A small autoregressive pixel model, trained from scratch.
Model: 12.4M parameters, width 256.
Training: adam_atan2 at rate 0.00075, 21300 steps, batches of 32.
Rows from block 4, named by matrix and row number. Rows with one number belong to one neuron. Each number is 128 + 24 x the weight over its row's rms, rounded and kept within 0 to 255. All counts start at 0. Numbers have three digits each. After the name is the row's rms in percent of the matrix's.
# fc1: MLP up (model.blocks.4.mlp.fc1.weight, 1536x256), inputs 208-255
# fc2: MLP down (model.blocks.4.mlp.fc2.weight, 256x1536, transposed), outputs 208-255
fc1.1017 101:145120112149146120089102117117161141138163160084144137122131119077086177136153145155096134159093119115151130104171102108168143158109133120053161
fc1.1018 100:140142113116128102118139139125145126140138145136142151136142087128127131127140133150125145166112117133136136104108138116135118158143153068095139
fc1.1019 108:118111170050148141123084133128128116160124153147152105116179123120134100087135148161126131131137143133135108137158143114124108146127138131135123
fc1.1020 096:133156087109128099129095133105154179155155161163134141137125143108137119133143110196134109144070165133128111123149139098144164182172139110101104
fc1.1021 104:134148111162150112138157160117119165130192132145148141141126157141141169100137145149130170140092125107135111075153146137138155163128137115154110
fc1.1022 099:142154087124122155144146132146140143134135140141123121158136124113158132123150157107103103147141136121152148134113127101156110138129132106096136
fc1.1023 094:101142140152093133154169173133106171182154141130153136128130140113136102094169144141103144186104108115151140159168155178111116157114135101135108
fc1.1024 098:125094144123100169146091132167133162165132088109141139133102117134131119133142148109130126191126152123164095141109158132119153131150124132113117
fc1.1025 111:163164095155119104106128168071199116156126123139132095139142104127149130174152102119102101103134123125133127060143115172140133158151118110112122
fc1.1026 103:118138142123089127134126123127141147126132115150153130150095115101154139124092096137098099142124134110123180073164119119132135157145110092162152
fc1.1027 107:128109106142149150135157134132108171131167129091140153144145142093148141118168118155127157141122136071136145123124108086121130103119108122123137
fc1.1028 098:070094128096116164126128154161092202125153138154149117103172103118108136125156138119151069134097141133123133194096128137143137118135148135111141
fc1.1029 103:125093147145106118163113145115107151150111130132093142142076121064136114131114135165142117151107143128124119142139152152121189119139127142101124
fc1.1030 098:106109107144133125124137120109091149123118135120126144144127146094145144158104086131153064102138117118138188117134131116132108156177158109105090
fc1.1031 094:072080182107140108143122171141123132135136158116109152129111110102137072154123130105159116163099151134138159137113156121139138144150151116120130
fc1.1032 104:167137115154120116161124131124120143124110134098137163115141153105128121131082090146079114099110173150091117108129114143195130163134151132110141
fc1.1033 095:126132126124123145129114178116158152156152145148162138121146099084153086124134109147097155133116112129106051120144101110154154104167126129116128
fc1.1034 100:155129113156064122108137135153072110199093105109129160168112103085162153120141088125107134149122125103174150128133111077128124154141123115077111
fc1.1035 098:153127085112114157109103097142110128163146139138133114118137090146111119146140162133119109165145139153178103145118104076147131133154132117090153
fc1.1036 095:121107116096125175114111134144144151174177140182130144131156143105132144148102133155143096103109151150179138151107128119139143143150120150132126
fc1.1037 097:146118121111137140139165095121130189146126165106121129142124124131101150126154146139072072151125107118148081140160128140167149123130186108063148
fc1.1038 103:119151137142156110125102152113160144147153126146149185178146107140091154151159186133127087178127134108094093148126122133131154126116102113100159
fc1.1039 096:110138125153134111170142146108138161142112127121107130145078157105132150147136119121145063144111156097103149120172129101126130132120120140139125
fc1.1040 116:159150127127114134125120172113149135141103140169077151134090167119144102209120071143143118126112145114102134099161120122158136131116094120109098
fc1.1041 094:102149108138154109131160166126076143176114117111117102129169137078182152110143134112084111124102112104159110152123138128162152146144106139134124
fc1.1042 101:129176132104139148152145133112155139136188127106098124141141104125111149122092131144104093130122119102152113102118137113127149109112124133121130
fc1.1043 094:112140112102146141118111158096154158197146100135099154135095120116117102163127147118136126136061138112114133101143123121175136150189139084079108
fc1.1044 098:168124107111101122122111126112146152099114166118153123109133101130163124154138121131151129136127120165155125176170112116146135170197176109101158
fc1.1045 101:171120120087151181070110142096141125157145139120133149133134112148123118163100167172073149136085124124160102133153150102134138139096142143122172
fc1.1046 103:154080103103115173114080101150097129136158120123132137091172097109117129120137194131117100128088109139169073175140127117150144124121165143137142
fc1.1047 107:152125123141163136088096126103116150141132099117153161137169110129142111140149121135086127142129123144135116146111118113147135129157160085117161
fc1.1048 100:140173108146145091110108166154123160145158134154137087113134144113160134110147097093110136151112123114116140134133126112112123165151136095119131
fc1.1049 099:121162134113139163213097145172159102135128164150096122111146116114147120153125091149131091104145187087116153140123120171141189134146127107120101
fc1.1050 110:155140111148105107158106133121172145124142110129092139112061150105118147151161090176134081143129116123169095081114119180163115138127088129093117
fc1.1051 107:132166124112163106126169180122159124133125114171108155111109115125123109144086050121161120111115169102107117063111087177135133158178123139113126
fc1.1052 086:123085122074109168122076124092135133144091170129149094094144124100124134137135156143126101149148159106157105135161145132158128129151146106134150
fc1.1053 095:107120100103124097105138139144146171146148160125047133116113089136082126140133128169156130165124163103150123087160159131144101095124153111109124
fc1.1054 095:090151121136182147163137113093090113142124087118100142125161151108134143126150163129182124103107113102143117161117128148113135123140165129097131
fc1.1055 102:106127131145161116147150119136110171098141100129125138172138158104146167156126088163130108145127154079117148147150105128117118116146107130115057
fc1.1056 101:154155099133142131127112152126115136169152107145136137116127107102139117166166147106122103112125155132165145099139085098150144185187166107066128
fc1.1057 107:100168139144147133100139149148112147142117120148110111122136121151122115131138108114107118114124137131111128074103092136128101144129121121116122
fc1.1058 097:090116154135166128131138166114156124143129144145120145094137111122110113152139123132095162133107126138129097128088120169144107152110103163095145
fc1.1059 110:108150114140096114116117149147116095142106131105103124114113096120104100158163133131087096109079133158173098138114091113158115165098131148070151
fc1.1060 116:105159124101121104124143126121103147145176163115100115086114142120132134150081066149141184116124162124105150126161121164148099121127107139117137
fc1.1061 105:144177099095142139149151126160108132132165164120095102161135141075144140145096108143173141152105148084114146150113154115141122123129119166102144
fc1.1062 090:093114147138100161134124126107117169132114093120118152125123107118132127146161142137155115144101130136129117103139178082167135126174169141137125
fc1.1063 103:138152132113171129120125145118132137151170125130132149123097187079173131162114112149130109122101163131126128124149121087183153156140140105084106
fc1.1064 107:162166104135150142135152171099169099123138143149102132085116126104132096211118051101116109107128136096119125087087110164134131151118093108111119
fc1.1065 098:175125090117101108120152146129129122150129108133114125114113101142113118131127119143095155108113153116090139080170111119161109170129134093110142
fc1.1066 095:115118078081114151111097134131117143133145124172083112104148119116139141149083112149108086139109131101166154151133136139122171164160152129120167
fc1.1067 096:116136123102145126150130153088110085144092103101118106142104125139126109130103130143164158127134158152149104111133093156138145143144202120106156
fc1.1068 096:107154073104162116085122144121101145130152132109134130153161124090129137138128100101135117150111115122144120117166150118139120121117108103102144
fc1.1069 092:108139111131104138085109161096101108149150160148104108127084148105137131141116119071148143097133130109130146139117121129161152116149122141132099
fc1.1070 106:110152120148140138167130145137127172143136137135150150106096124101138113130098140150137085154111137139153115129118134125121134098172149150095105
fc1.1071 094:159072110099133089117121123140104126132126109149134111109118138123119159135136165123119146156108149153160064146138146077147124138118158151124129
fc1.1072 108:088148104142084113148139135120115161142121101102102140130097121121154151169132100135126108163068125157141119113153106129131141149107172112070154
fc1.1073 106:149119089149117121097113152105142126150089147151177125130182112108096124157187108106058106168131152113159107087148100095116118163090141168126124
fc1.1074 100:114115099147147100129126127109091157129157132125057169126117157136135107143115149145102147127129164113149118138180144103139157118132152113099140
fc1.1075 099:105154149135107143167100179139128185157103132137128199113127120112161105110147118133152115132135138120119127153098144141122134144144149136111089
fc2.1017 092:146155092115100118118073136121166133143120126147100119139134138102128173172085133150097115152087175111163121122168104136129129149143070136094114
fc2.1018 096:128112098114125156154172099132133105143155142147152121130101130129160135120118084106157100121129099133144102109140135138120125132113171156114166
fc2.1019 118:111112126143084108109119110098121139143136146140127117135127139139155142144145074160147120122127109102140134125092069154107145127137120107153055
fc2.1020 086:167128091137110121100130114123174143150192156154096139107119106115122133145135116172097171149119143120148096087145100110169110188138160133083116
fc2.1021 113:161141094058134129081100132105111119118132136131102172142148145125128134150125129113124139131122153111101116113146135132163122172110120090134149
fc2.1022 103:159172136130147101103170117096115118118111123135123103118114124135127106068132068128120087118141117144113140115166113096095122126093129127109139
fc2.1023 081:109137101101095128146144092137126148135123176108085136141110113136111129106161104118087109135101132117107164156109132172058131101112128124145145
fc2.1024 085:159111112147126169098068083121153158122121120105124169113115111109149140133097114112112180118131122112165129129131139101122131138081151144119125
fc2.1025 123:107078152134146132148140104115135134150088155112115094124115118104133139145105156109106086131105110157117120163084112160127116110138128156098096
fc2.1026 103:139112117106139143142098140111110135167144163131117117093103124161126103162100147123115146126134139134180095180109139139113121148118166149107118
fc2.1027 119:146135151091148119146137136089129112142147115152098164128135151141075132095150157134120115132145140143115134098073104116112103131134138135132104
fc2.1028 108:094153158125152099157131125120177159111137141117153129102116113125124144118148106089122160098113157189145118119130167160102120148111118087095120
fc2.1029 106:127123145121143156151136121131113122136116102107150089125161171152110092139166189021127129102134107151150127161122182101127095111143147117125173
fc2.1030 096:122122146141080151123108136104172116152177146137160083120131114109157120141126167099134129159128113130158147164121135164128137106097126103187103
fc2.1031 088:156137130103145105116113119142159127156125151150127125128163147147110122112155167085135104096113141145164162123118149097108122149113125118110099
fc2.1032 111:168144143080169141131152110124207085129111100142109102162140137114112131130150152095133125118161153117138149097149094121120131131107111091129100
fc2.1033 096:118148124156146129128069098145144106129152115059111136118109143126090177143167162146161135153154112123112149162093110100078128119120111146148121
fc2.1034 108:140113083110122094131133153119064129124089077144131174125139163110166086115159103107129122114130155099074142133146141111165129099122111087083107
fc2.1035 084:100104110159113148182122141117148169163129110140151150123127110129132152142120101090086143139125129139180135127125168147135137130088142151075113
fc2.1036 091:138127120102134112136116108108147131170122129130129091139155102097127112086164201114146151076150149103102117144092111146125148143133171101118149
fc2.1037 085:139116116094158079158169127094129140165097184125136109156124152122142152120177106131144144145118084119103108092107117187130120158129115083150103
fc2.1038 095:115136135150085156094160117166177138116169103106140158129096137124138122144096130156151107117152112095145089127117085114130151120062128173109157
fc2.1039 095:084096128105070134108144140138128117165163151107119161154131150107113122091111154133151103137123097083101183179093122158090149112136120147136060
fc2.1040 130:132104156140143117115133112136167108130143170124127057092119112137071110143148114183112116131156111122161106169126131137097142128112145189161098
fc2.1041 100:134090145107106125163154116112106142141083123153113150132174147141143128149142157090144103128143142133139140192122144175163124060162160111119157
fc2.1042 108:155103149146121120099094130108129116092099120111146181159119114117131123141155118117071129147141128111136134147161127086116129147099120131132133
fc2.1043 080:142137093109117169152106100125181140132160153117116136097109100120148142137113114123111152153103165109147103097112105094153121202151163129079123
fc2.1044 098:182131145109139090110172099045157112124108122134152119132127108130101149153127119164148137133136125133142140063107089172114119135118134092134108
fc2.1045 098:090126136190121113086080141133112116124156122155107133112121122148148077142110101155130130131093110131128076107141132157119127108125154128144144
fc2.1046 109:079159121140117105146134127135158163176149184151138102119128153125143150152121065125181126120106153149164158092081128182119124138125146104124100
fc2.1047 105:137151105125131143109155147111165113183113084109135116138159120130111137129127137115110123078103141090173124115157149148162136166139126137152136
fc2.1048 104:077103115092137156148167113162134181118122097091147160131105164131163160172140121130124139119174182113103117137163126158174123104136126118104138
fc2.1049 094:160117140140140117106142107109087123163110091101146124149115149114144128124132145150107124104140122130107163136121146147159106125118140155135137
fc2.1050 110:163074139133146144113149071128163120131141167112109082092114131132098144136159129170140104132139119124115112149121137149116133130101092151158083
fc2.1051 121:149167137097153142167136128157184120131133124119159070095157089099120155149119149157155141119160161117156108126123131134102141177157136125117105
fc2.1052 095:159148139133133091120161126087133153126129150112143130138142137117136157123114082194136128115129089111129158077102066148135096158115130107124111
fc2.1053 089:164140109084166134120128084105151115092110105117147119147080154115125171134150133158124100128116100109131109179127122126130116090152127185147170
fc2.1054 088:095127143143136141155121101119160120144113122099137111138099128126123121151165135160055102091163118108141126078131145127125128142126111129151183
fc2.1055 109:127118106119152097149126163172142117087150123113098081106143128172094105094126100115151111116130123172101124144126125114119076132143140163136102
fc2.1056 090:149132105113116118138102140118171165182178129132109139116136127130131125158154091167118159148099163127143085080139095105167142213144160111074141
fc2.1057 107:147055138104106161162119109141171136127077158133138140121128094121141125135102171156148075104123046140176142204091111169114122088112169157150107
fc2.1058 095:152129109143144111135143101057112140147101143088118125148098140136151121120178111144098118114123123139133188127138146128155116130139122128113147
fc2.1059 119:143165144136152114097148143108102116122104119154129110132137127142123126111130130111106137154078136139104173122152125108171133140146138090119185
fc2.1060 116:102138132107161113139139142162131105161075071145130106126133092136109136122115177144110137116163170113137122101149127149149128166137135134107149
fc2.1061 106:175141166104108105124132098087104122111106121137131198153144119120116147147132118112096116117145137118124159103125101109139148114084116106138140
fc2.1062 087:105103120134103165131137118111142137157149148116171157139170159098152151102136167109130158140147079116121150133095127152112163120082121132193151
fc2.1063 083:128150081108137124139089122099134128152159128151096148121104127123121142177153120146125130155098164114121120122116114146136108185158147097089138
fc2.1064 127:120156152125178076127140140109179115120113143109128074137122101110080142145128123171115136115118137128115124143132120104128131170144131137091109
fc2.1065 096:127115178125122177136167101151193164136136155144142091145166132148124087153114155097113113144177114140144107144137116165158111130121127143109166
fc2.1066 107:129105114118131089156110136112137138149157137175108148098129131133143142145120098132128157141100142134117134131099124122150118169168134141077109
fc2.1067 088:099120170122108126141115114173112126137143159104117106119071121136120120109134172095113157118127094143146131165155130149139140129110146157139106
fc2.1068 086:112125125103133125142163145111133123156097139148069161108169120143081160133156168134141115156143094142109141140081127116165139135157156084109133
fc2.1069 092:193148131126169093076156089128108100103126085115168137128121123142137132119166111170096143136109123128144154146149129142135108127110140139153140
fc2.1070 114:081150132113139119102151132124156110168150156136102126100143091156124121153096090167134124133120148136129117093128128191112134142167147104134128
fc2.1071 089:076131121132127129147159150154129128152154158139137123130142127112139132136143126111150151133157096092120098084110158167092129131108142159151133
fc2.1072 110:138074112132104116127134135147125148141136155116150147108124141118121129136119129098157167130149104145089123157101095155153151164165163110134099
fc2.1073 114:120074132141139098116151110116119134153111162108091119135104129123102148151154145174103120148128128124104112130107134157148119126135098142105091
fc2.1074 088:112105129139139119110141134158054103190106136147165164115141147113098117106158150084143110117146105142140123147124137074139125147125177128166119
fc2.1075 101:136146108130085167145127150117181139171153195132119112082092158114111127166112093175176121118113156110125118106095107127110131117154139126099089