From a checkpoint of a small autoregressive pixel model.
Model: 12.4M parameters, layers 12, norm layernorm_no_bias.
Training: adam_atan2 at rate 0.00075, 21300 steps, batches of 32.
Rows from block 5, named by matrix and row number. Rows with one number belong to one neuron. Each number is 500 + 25 x the weight over its row's rms, rounded and kept within 0 to 999. All counts start at 0. Numbers have three digits each. After the name is the row's rms in percent of the matrix's.
# fc1: MLP up (model.blocks.5.mlp.fc1.weight, 1536x256), inputs 0-255
# fc2: MLP down (model.blocks.5.mlp.fc2.weight, 256x1536, transposed), outputs 0-255
fc1.1324 092:528510531477515456504484515514504458541521498528490518531534524525417526487509502550450530499473461484514482536500506480501511493490514491491490557551496467501523535516468497471496482501464477545485512506499454483518526483530461538515489515494532458554479508531446498512522500461500519503502513516517496466484498523482493525471465499502474463482476487511535488523498488457511451501485484521452438497477476492459508506507510503508461477519520460500523518496562531486491460494495528499508477499506524501529477522502486501539532513480501479497494503540544460532508513491495518525480529465473435494525508441491510509473502475477530473463465530491497503493491477543495531493490500465504511456456502502509519470519478470483549499526513506479484505495511486498520511511462476
fc1.1325 100:502495493503531515489550510460508512542492530479513461465513497469509511510493473484465506496508496494489501483435496536554485499489494464551425465534497482526452508559485499513547541464530500521491514528495489514466526498505493476478487500488498491489524511485497480508487515513479518454514478485556505514479467471538510471518480485479501503526509457491451485462504540516485518484538470505528494534479489509560515535529490483489486495519480530472494509542512489485506506539499487448455513506462506523475527482478518507478521496473509540499503506475517502515499448490481440534512469495477520500494491516504519513530484482505471468460492428480481463516518487497520466562513480486506462477511494517513454545474526510514485530496491557476515532521513506513493509498459514
fc1.1326 092:507525500524490482486517505494526543508491526503521485517498532501547484525494539484545469462569469496496551542511528502478513508496490474476489485506518494490528465525514511480517511527513511494477460458502452448508479508498491465493469524538525489504468512445450504500487503520479550462543527477540488523504460485524489533476537466520464523489488510499477526468457477485525484487494504502452476533483510483519531492492472516467479488518485492485518515521503506507476500476493484510513469460460479529455479504491468518476494551482462515497466513538483518471519485479449465508471511488493499479533488488474492468532456496480500448513527514472510526513480482511525479423512493540509512490480489531534478485513455505509485499503534479505453482452552510498479505522499457
fc1.1327 102:505460502542534510554520502534469534497492559572486526534490458504447518505492481515494510470496489534518517481525496477519452488515529518481539493473480533505525526478475471514496515498487547512511519543487494496478519477477504514526456558497493484551516508496566475459503499526505513500462538486480484526540496506530492506495503475535485484483502476502485483521439452476452507460448530494506514501502491502497500516487492508487498497488509466487497530533508514536513489490511499514508507470465554493496468509509482483545518514476476499510552487479466497507482517484494523513496488472513522453491529440488493472503464473499500519499517489486518505501500460525490523540465478534515497503495516536467532464538497537465440510467461487474537528507524497497495468461481520
fc1.1328 115:508503473507490472528472503514473487515501458526489484477485495483542535469521486476491484495493495515473540499451475494501485508504544454496548496501495537510497483518465466515513494490527512495540504475465497497482518471521459556501478501475525459535523527505506448471511462511511493477495535494568499492540486500503487517542517484462502524460521531502462498520501476530522533497513538492524536509531469517480485543493504469451500482541496478482457470473479510571495463487490522511547500468452497503527517503546446474492532503474478536508477523460495479508474510463499503532481472502496521507516527507484534530513517480473547514497531513475467478526503525513512526494517505570473528487512522522506465497523497475518481528474530474542524535511472509510467522483459499
fc1.1329 098:515501424472498446507490510494498489534513525498449475481487500473490541509473499488487473471439480548485514537474502504529529505490493488503484476501489498467549499505512485476514489469521497533501496498469486481484526523545455506518458508468518501488524513510526476475486525484507541480510463493565494502486456479516519499487537472518460496500526514514488494522495506536496497477492490528502508521520539462513496526472459495489509484498511489475539554485553523517525524462486487489523509455462532495498458526499479509456523510441488554526465520490479506481500483457461468527469476490511515495491495505485536499477505510465511493465521536513495471514483510529548533503509489549458467503483502490523525537504509490510461555474518492470520466472550516526528522502459527
fc1.1330 093:497434490447505514504542489512457517477508501539473537433487479456482473469492516491509492497508444496539473515494512466537539462475534536495473484507476468505470512502458490447519522458477521537485491498482464482502470491534530489511498498538545474496506439500496505476462467523508516488523450499513520479460497524492494509512482459516489490491524498499486527510471511517518530528452487501503471447517463485457533513509474478483524506485510457503478482441532493497534467525498567491494522511531520493506526503517463493528507498448484499527507495525503504521471499464475515509528512537511512491502521524495503494475522516504479521500505519496509506546512546499514497531507477526513509476474503518506450484496487510507506517488539489474528506541550495543492503477466561
fc1.1331 098:516492503506476491510494462472495470485465529491515483463489513504494506517526527500435519522474495503541528479508494547481502467469478489531473527566506493469532523503487484514525439514484506477503469490510494532506510498484498466546455495510505468511480555486480494476495490526486510508490494525497509513492499486520508502499542529499520505483533491488460522524483505551508490519500517516488523510505509501517504530480507489500469517522475489567468504580482502463481480465486507487427503509490544478495472453527489533484509495507504494485448479472470519461521490501403486549431488479509505502506535532466539482510466454518450499485496494480476507537509511480513488479532451478514476533502493485522484534514517476516479534475479473504468503493523523490510511541482500
fc1.1332 096:520487458510497463489476460498498482520527522498522489526460537476480502553528515432541506482495462523480515468490510544464488485536504517486504507510502516516477454464470472525505471537474463525477505484533509507485503462473501494484489487490480459533492510504547515485484564489485525540521520543541495462511502482465490476498480497495511521503543513514514473504494492502542520471495476477512529520507512486472484505498512465511469493518532474515453482520509491531462475523512495507496533480456523469558477526538491463455520499518489518478539560545514491501501479528468496458548467499549533482480461509526514488479504475502517524494532493497501505489500513512505535503509528463465469457467497514509514496458444508519447471498505474494509468518503499535521493498453530
fc1.1333 094:449431482511482458484483471481479521467506535492492479482495502517528528526465435523548541536500500517495511489495460535524461480462531502498489530483493475511506475526527544475492497510525506513526540517519460483480480502487523474523487489518504498519488477539460475501512473539558536499501502491528516548480506504531539514488452495495509466518492500453459498505486534497520527496496520490499520470512519475511528490492461500509485474504557486506522541485533482510533499445497514458464514466521524535523484551510522510501485518480505500499512509521476484511486507506479496507452493490501470448538512510506547526462501521499499511493520493499509420520530503563492518479543453485502493517485535497516471479471502464513474499469532550503503490541494537505491492515478493
fc1.1334 100:526479486457519489480539476498510518496510523498519520500469493426485466507548500492484468524457480492507467493482516510474499489533479513517501508528490502509492535502472497514532519495485521531501502477505525463471500534517501492509476501489508520530495448498491462521441526534513550527512500506498426512516483490508517479476540527524521472520515455484485477531542483505514460508394487513489513495487491465457471527473445516464483528479501493531502502469533487533475471519459532477490502476445518486469455474487471506499545477491481535519511517585532438530508507487532482526505521490475513501511492455462537483505510483510481523511502501498528539527501498522525524496468512504486513479509487511523477507547488527505499494477481490491519502487529485492531493505483498
fc1.1335 096:503525483533493466541481504486505515488477479537514444453504478513525505471497463501527456443520476513482518476469522526527457499510562519477520544511545503518471462483492514518513483502495530520539520483463456517477506472500493542516444520482522477511475517493454510478503546513492514422548504468535512457508477505463480512467510478498520517493516511498491501494486433539518500472523526522512475516496503472511490536498494489501464476512501500489474488546494504492487502483487500527512477506488521477514529495521464488525508488460478522446531494461482529470470496476525464530441482506481525515524522506527519539511519477528529485503520499483473501530468526498522486470524470520464523551500508506551510529527509435516490480493497514502515517496470485493488505524476542
fc1.1336 093:537494499451478517476500458533500548500511539531485508516473501452448446519475531478461499510502514492503530506442513449482544494474518497492505504479468492509522512480477513476514484516455481524478505502534499455484494500492525471493471563443503513499493480457521479523505474478506517538481529523518479521474504480551518490490505539530489489505460518538490445513507501484508448518433500489522496497493534474480466514506489515474520511481480458519504482484475507531499485495500530494495514506485489483489489489501487506465533484491484515494514521534502478529507525516485506500515514482478537531486492428467482512481491511495489491424505555453540533516502482522524506501525477485502491516502533485469530492507483546534510539466518483536562528526464513508483504476484457
fc2.1324 103:495486491500482541502481503534481508465512515473519505533489534501534482487495536505505467509496469501468471468521487516527510510505491478528507480529512504459453491518487488500511525496472492547492475446470498502489492511484524447469487522515515508478476443502527497558505482524499495481521461508457474493516488484511473467517521454474488529511525513504470528476471524512490473493502538484541515505472486516425482500522480542557472483494498502521489509470525517459514541504475500517473495489483477541479485483480529538528479485513471484502445511540516519505466475551497453477506487507533530545503528527496533488510517512520459486474490499518512529493427474507510444500466487557544467499494503502461518521546462469500498508469482541518510501524543479471512509497529528
fc2.1325 104:515527500478524498522503502522473468499472443507508572539520445508497496489514521474500489498527458488539472509518522496495499512514493499481489492515501512526471494472512492504433470511472509515467495483491520499517500520491519473492492481457491495509450525504486502495519523461521482515496550511489519490509515522487452551453463495463548510499468490517507503461528471494482490564489495503528458484497498518439519494516494510533480522511500494510505466473509484484486495500509534525499512527504534481510489451488490516520485523508497484496544498487525467472507504496564506516525527474475477585548503508520438488490524555476532526563478530567462522486485503490490546511497528431477498512542505509486489487483488485461504493504496483545512484502502486484518530522516487
fc2.1326 100:481486525482486530495468472566468519483510510540489515489473493532475505516494530472474461466525504503511460429489492522556525457518513481498543506482496501519493523465539496499469472514522511507466478445491521473526435475480456468483516465447489517518517527485507506535497500489530499513501477496493503459469516481517538494518540517470477488478494507506499477490486487472502464509513456513492501480519525536477522515508534499504513510482463523499450506510490493448509499488544498529493512553505546490502482520534509475496482513498509454500478525502489527483511535520490537529548483500451507537544453493473541475515474485502533514488531507475480498506536519511475497442509543499475537473518471488517471512518523478496499485529491536505492525481517460493508560509538525
fc2.1327 112:528474485493480509451469528453473494499453519461512538481520507514492532474492495485516533441521482501481476516491500493478522511478509510461472508544461533459459443537502472488493495539516540526488491531541461519499515538467469468471514486504470535463524491506479536494524485490540498519493534467526480487481470531448541465537527503469487521503492501483493484537523480483528516504483536499485435518517504520522547489508531525505524528461496502485523484506482532476527484490484482514491486514483497527474510482504493481508528505470491477523454517497510544476533498511486482524536543486520505531552521472526519517535509502511506511503503485489537502485505513474489477481488508456485530480542458496514453519464510496490494491570554502507498485515518475530482543485539490
fc2.1328 112:485556467503489497538531485471546513517521532484493505491505510496486469477529477502435499490531489500513508508528478491482512515489518539491507534470501519506488450492491523505508487510562512532518542530496475485513482517476481494510476565490492500481539513534502502517489519428514545463534549480502538490511496487481455519483533476514490477489531519501476508503544490478565533503496554513492514487511461485513510498462503451473493493477507466504515517493509481510463501495500487497570478449523481524495516532506457456511481488465499509531513532499461456519501498535559499467502519506486522458537524483531482517493540470496477493479500497468493522460515498530527508510507519462489464481471535520484458463486520516486509469492516487521464486504460535523511517464482472
fc2.1329 077:489494457471475497485526529502540497512476478491531484486490549467506541522495486488480535476466492546507542528517495469494513458494541506534483552516486495519538479521468505522490483504507506539472516526517480547476489478530496521484497510516524496497503494528524526534489483493489521473515486495537473503466481508503520457516497507467479501487492540576493510509487494519438479453471505518491485542527490501498529509532494516477488488526540482512542518515528493524498512487466510507496516438487542478463537528530490490489526512471498569521493521506501506500509544476506476480482456497490519506502470468473564486468498492462532479462499497499490516499464547484539501545501502516486479506507510509521478463503504504558497517457499489471489505445523485545534468473450457
fc2.1330 098:476466482509468522517488483478471494548505482477541507450490499514466507509506487472531519511498516511464503534485540504501527498464490485530507513518483501486534493494485504495514499528484489540486526516477474496477436504493481464524512489542490537485519496491515543516502497520494515479470472520505452511481491498509568453493440494490501488548483455531526493549504522497528486507458489484503522481504481492524518515497490504519493522503498493485506534503490520503561523516483487485500523466527506477466519504515484521462496485500536491536458472527520500460500486456515508504500507520510476431493516472530547483490460523473522559458502479540475459451538553513498461471547489534479498519479518509500511558512516505525488497512528450503517501504548503563529494457492535
fc2.1331 086:492508500452481441494523489512564510485544529491521520469480537496498475512477516495496468487540498520528476524514488530493509508502526537467451534488506472494487471489490519496494494522482481549495479502530480523534459505528498498499484527497451522446491485493508500514519489481495551463519508491536541519538478544473512486481472539479482479512492510546469473491482471535518467477481527475497452554510522486530495530475564486494489499517499525473558509541525472508492488515473469527540504423480495493504481508520484500483477519474467507473511549524493477471462509506494530474544529552496514489487508511504517522496493500502477469510512526455511546479512534478516485511490485510506461527488511495495482525514546506495512482485482537484456528563483486509508487460525496
fc2.1332 104:511500505503473500477498528492465511469520524463506504541517495563488490448466518515496520537492507474501504478509476461518500474522466488485500504418477477501510529535459516463518551497452482506512535523506491475515506501475533463483498558505527515429507487504488493511503483476526486519498460513478517497521503499481525538544505519500504512548501477525509525481500490490457503501536509533509511496496500534457495467498428485489485536549483470521530499504510491470508546449464513471520498496515491532525464525483542494507508490511520499493492500492493485463495473507499436531507532484564511457526570511496466556503523481500501479491495498512518465517504529514495526472512548546527499520494540500511524538512506521474518470493525503518499478505487483480517496512523448
fc2.1333 093:461459494542515458560488500511508463496517469486510513520501493490464515526501477477504538502476505485515467463494527529477499509521536489466472517556480498514503510511472524477505467493519513542496523510497503499480480513472517451523488499504455525489501509469532524502522493511484487498493524539512517491430539501536470532527489500502524472543462496482522535509530504525493472475496517482511562500537482499510481500498502412533489486467488494497460495511498545498510521469562480530491540498492534473456463491477466497501467465508528486513525485492525474481507511510522546470473474533480483515515498454523542550524491477513535494483487486485478488481482499473513523504497509463450512512502511482530539535531504538457514470502514541542524498522480512536464464479488518
fc2.1334 097:493480476476474539475530545479524468507489475490544498506491510487493475532479477484487537487499484506487548460449519503502534522546523498506461524491518490500489533478491489476533492524517526538443508445489495522453474483494507496493486493501511498494511488513549489541492470503512526534494471506509482501474467484501509449493482463512488472527501517486470473530448503531499469531483472498536536531539506492481491470509490491471534516483475505497500481497505484404492523489509485485503538470495527500460515544533521513483550465497468524537482524517489555484472501497499455483530489498505501497523495482476524488518495493506498483483467458525493442522527494497554500467493464530490483500497508510506522538485559541493474513492538526519488539486566506502545526468501507
fc2.1335 096:507511485481499504512493480474471490473506533486495493482484496544540463515455508479483498495560493475492484445528523535484517477511488532472476514444533498527483511472523510514441456508512470501461505512558531496536492500480520466528493530443494507541492519478523466511466521461505504476479522531483524505499537515519501495479505510483507525492520488487469435537520473496540504500522489484506509494483475523494504529493529545508514520475501455512504467535489493485477477494492522483498462530513545526537486521491479488518462538493511497506531549508476484534493484519538505499493530470401498519572487482525444490480500485531501477507534477521520533463531484503486509493487526465482480527515489494472471479493528522455485470510517491534513485478493500452518518525501507
fc2.1336 093:503513476516554519545488513481495497471521497495525467514491514496495488485485482447491471477490505523495523486515516497485491484545500469512502466538507498489485510481505502500484459500532503514488514497499482525492493487493467495500477487473529526502479568547520515503472535484496511534526489527466534503501540470494473513512521497489498541488514506478507499465512452510476500501502507481521519544504491505519494515499496549525521525489466505480482441486480519478474465539521498516458478510478526505462512469515498465549516525506485494525491489439434467572538483516546519496486483561459504529442477506484508495479466419518429502477488484478482529524511476493517454508496497478486488542496485508509511503449489487505511488489466539490522553495540499517544545497508528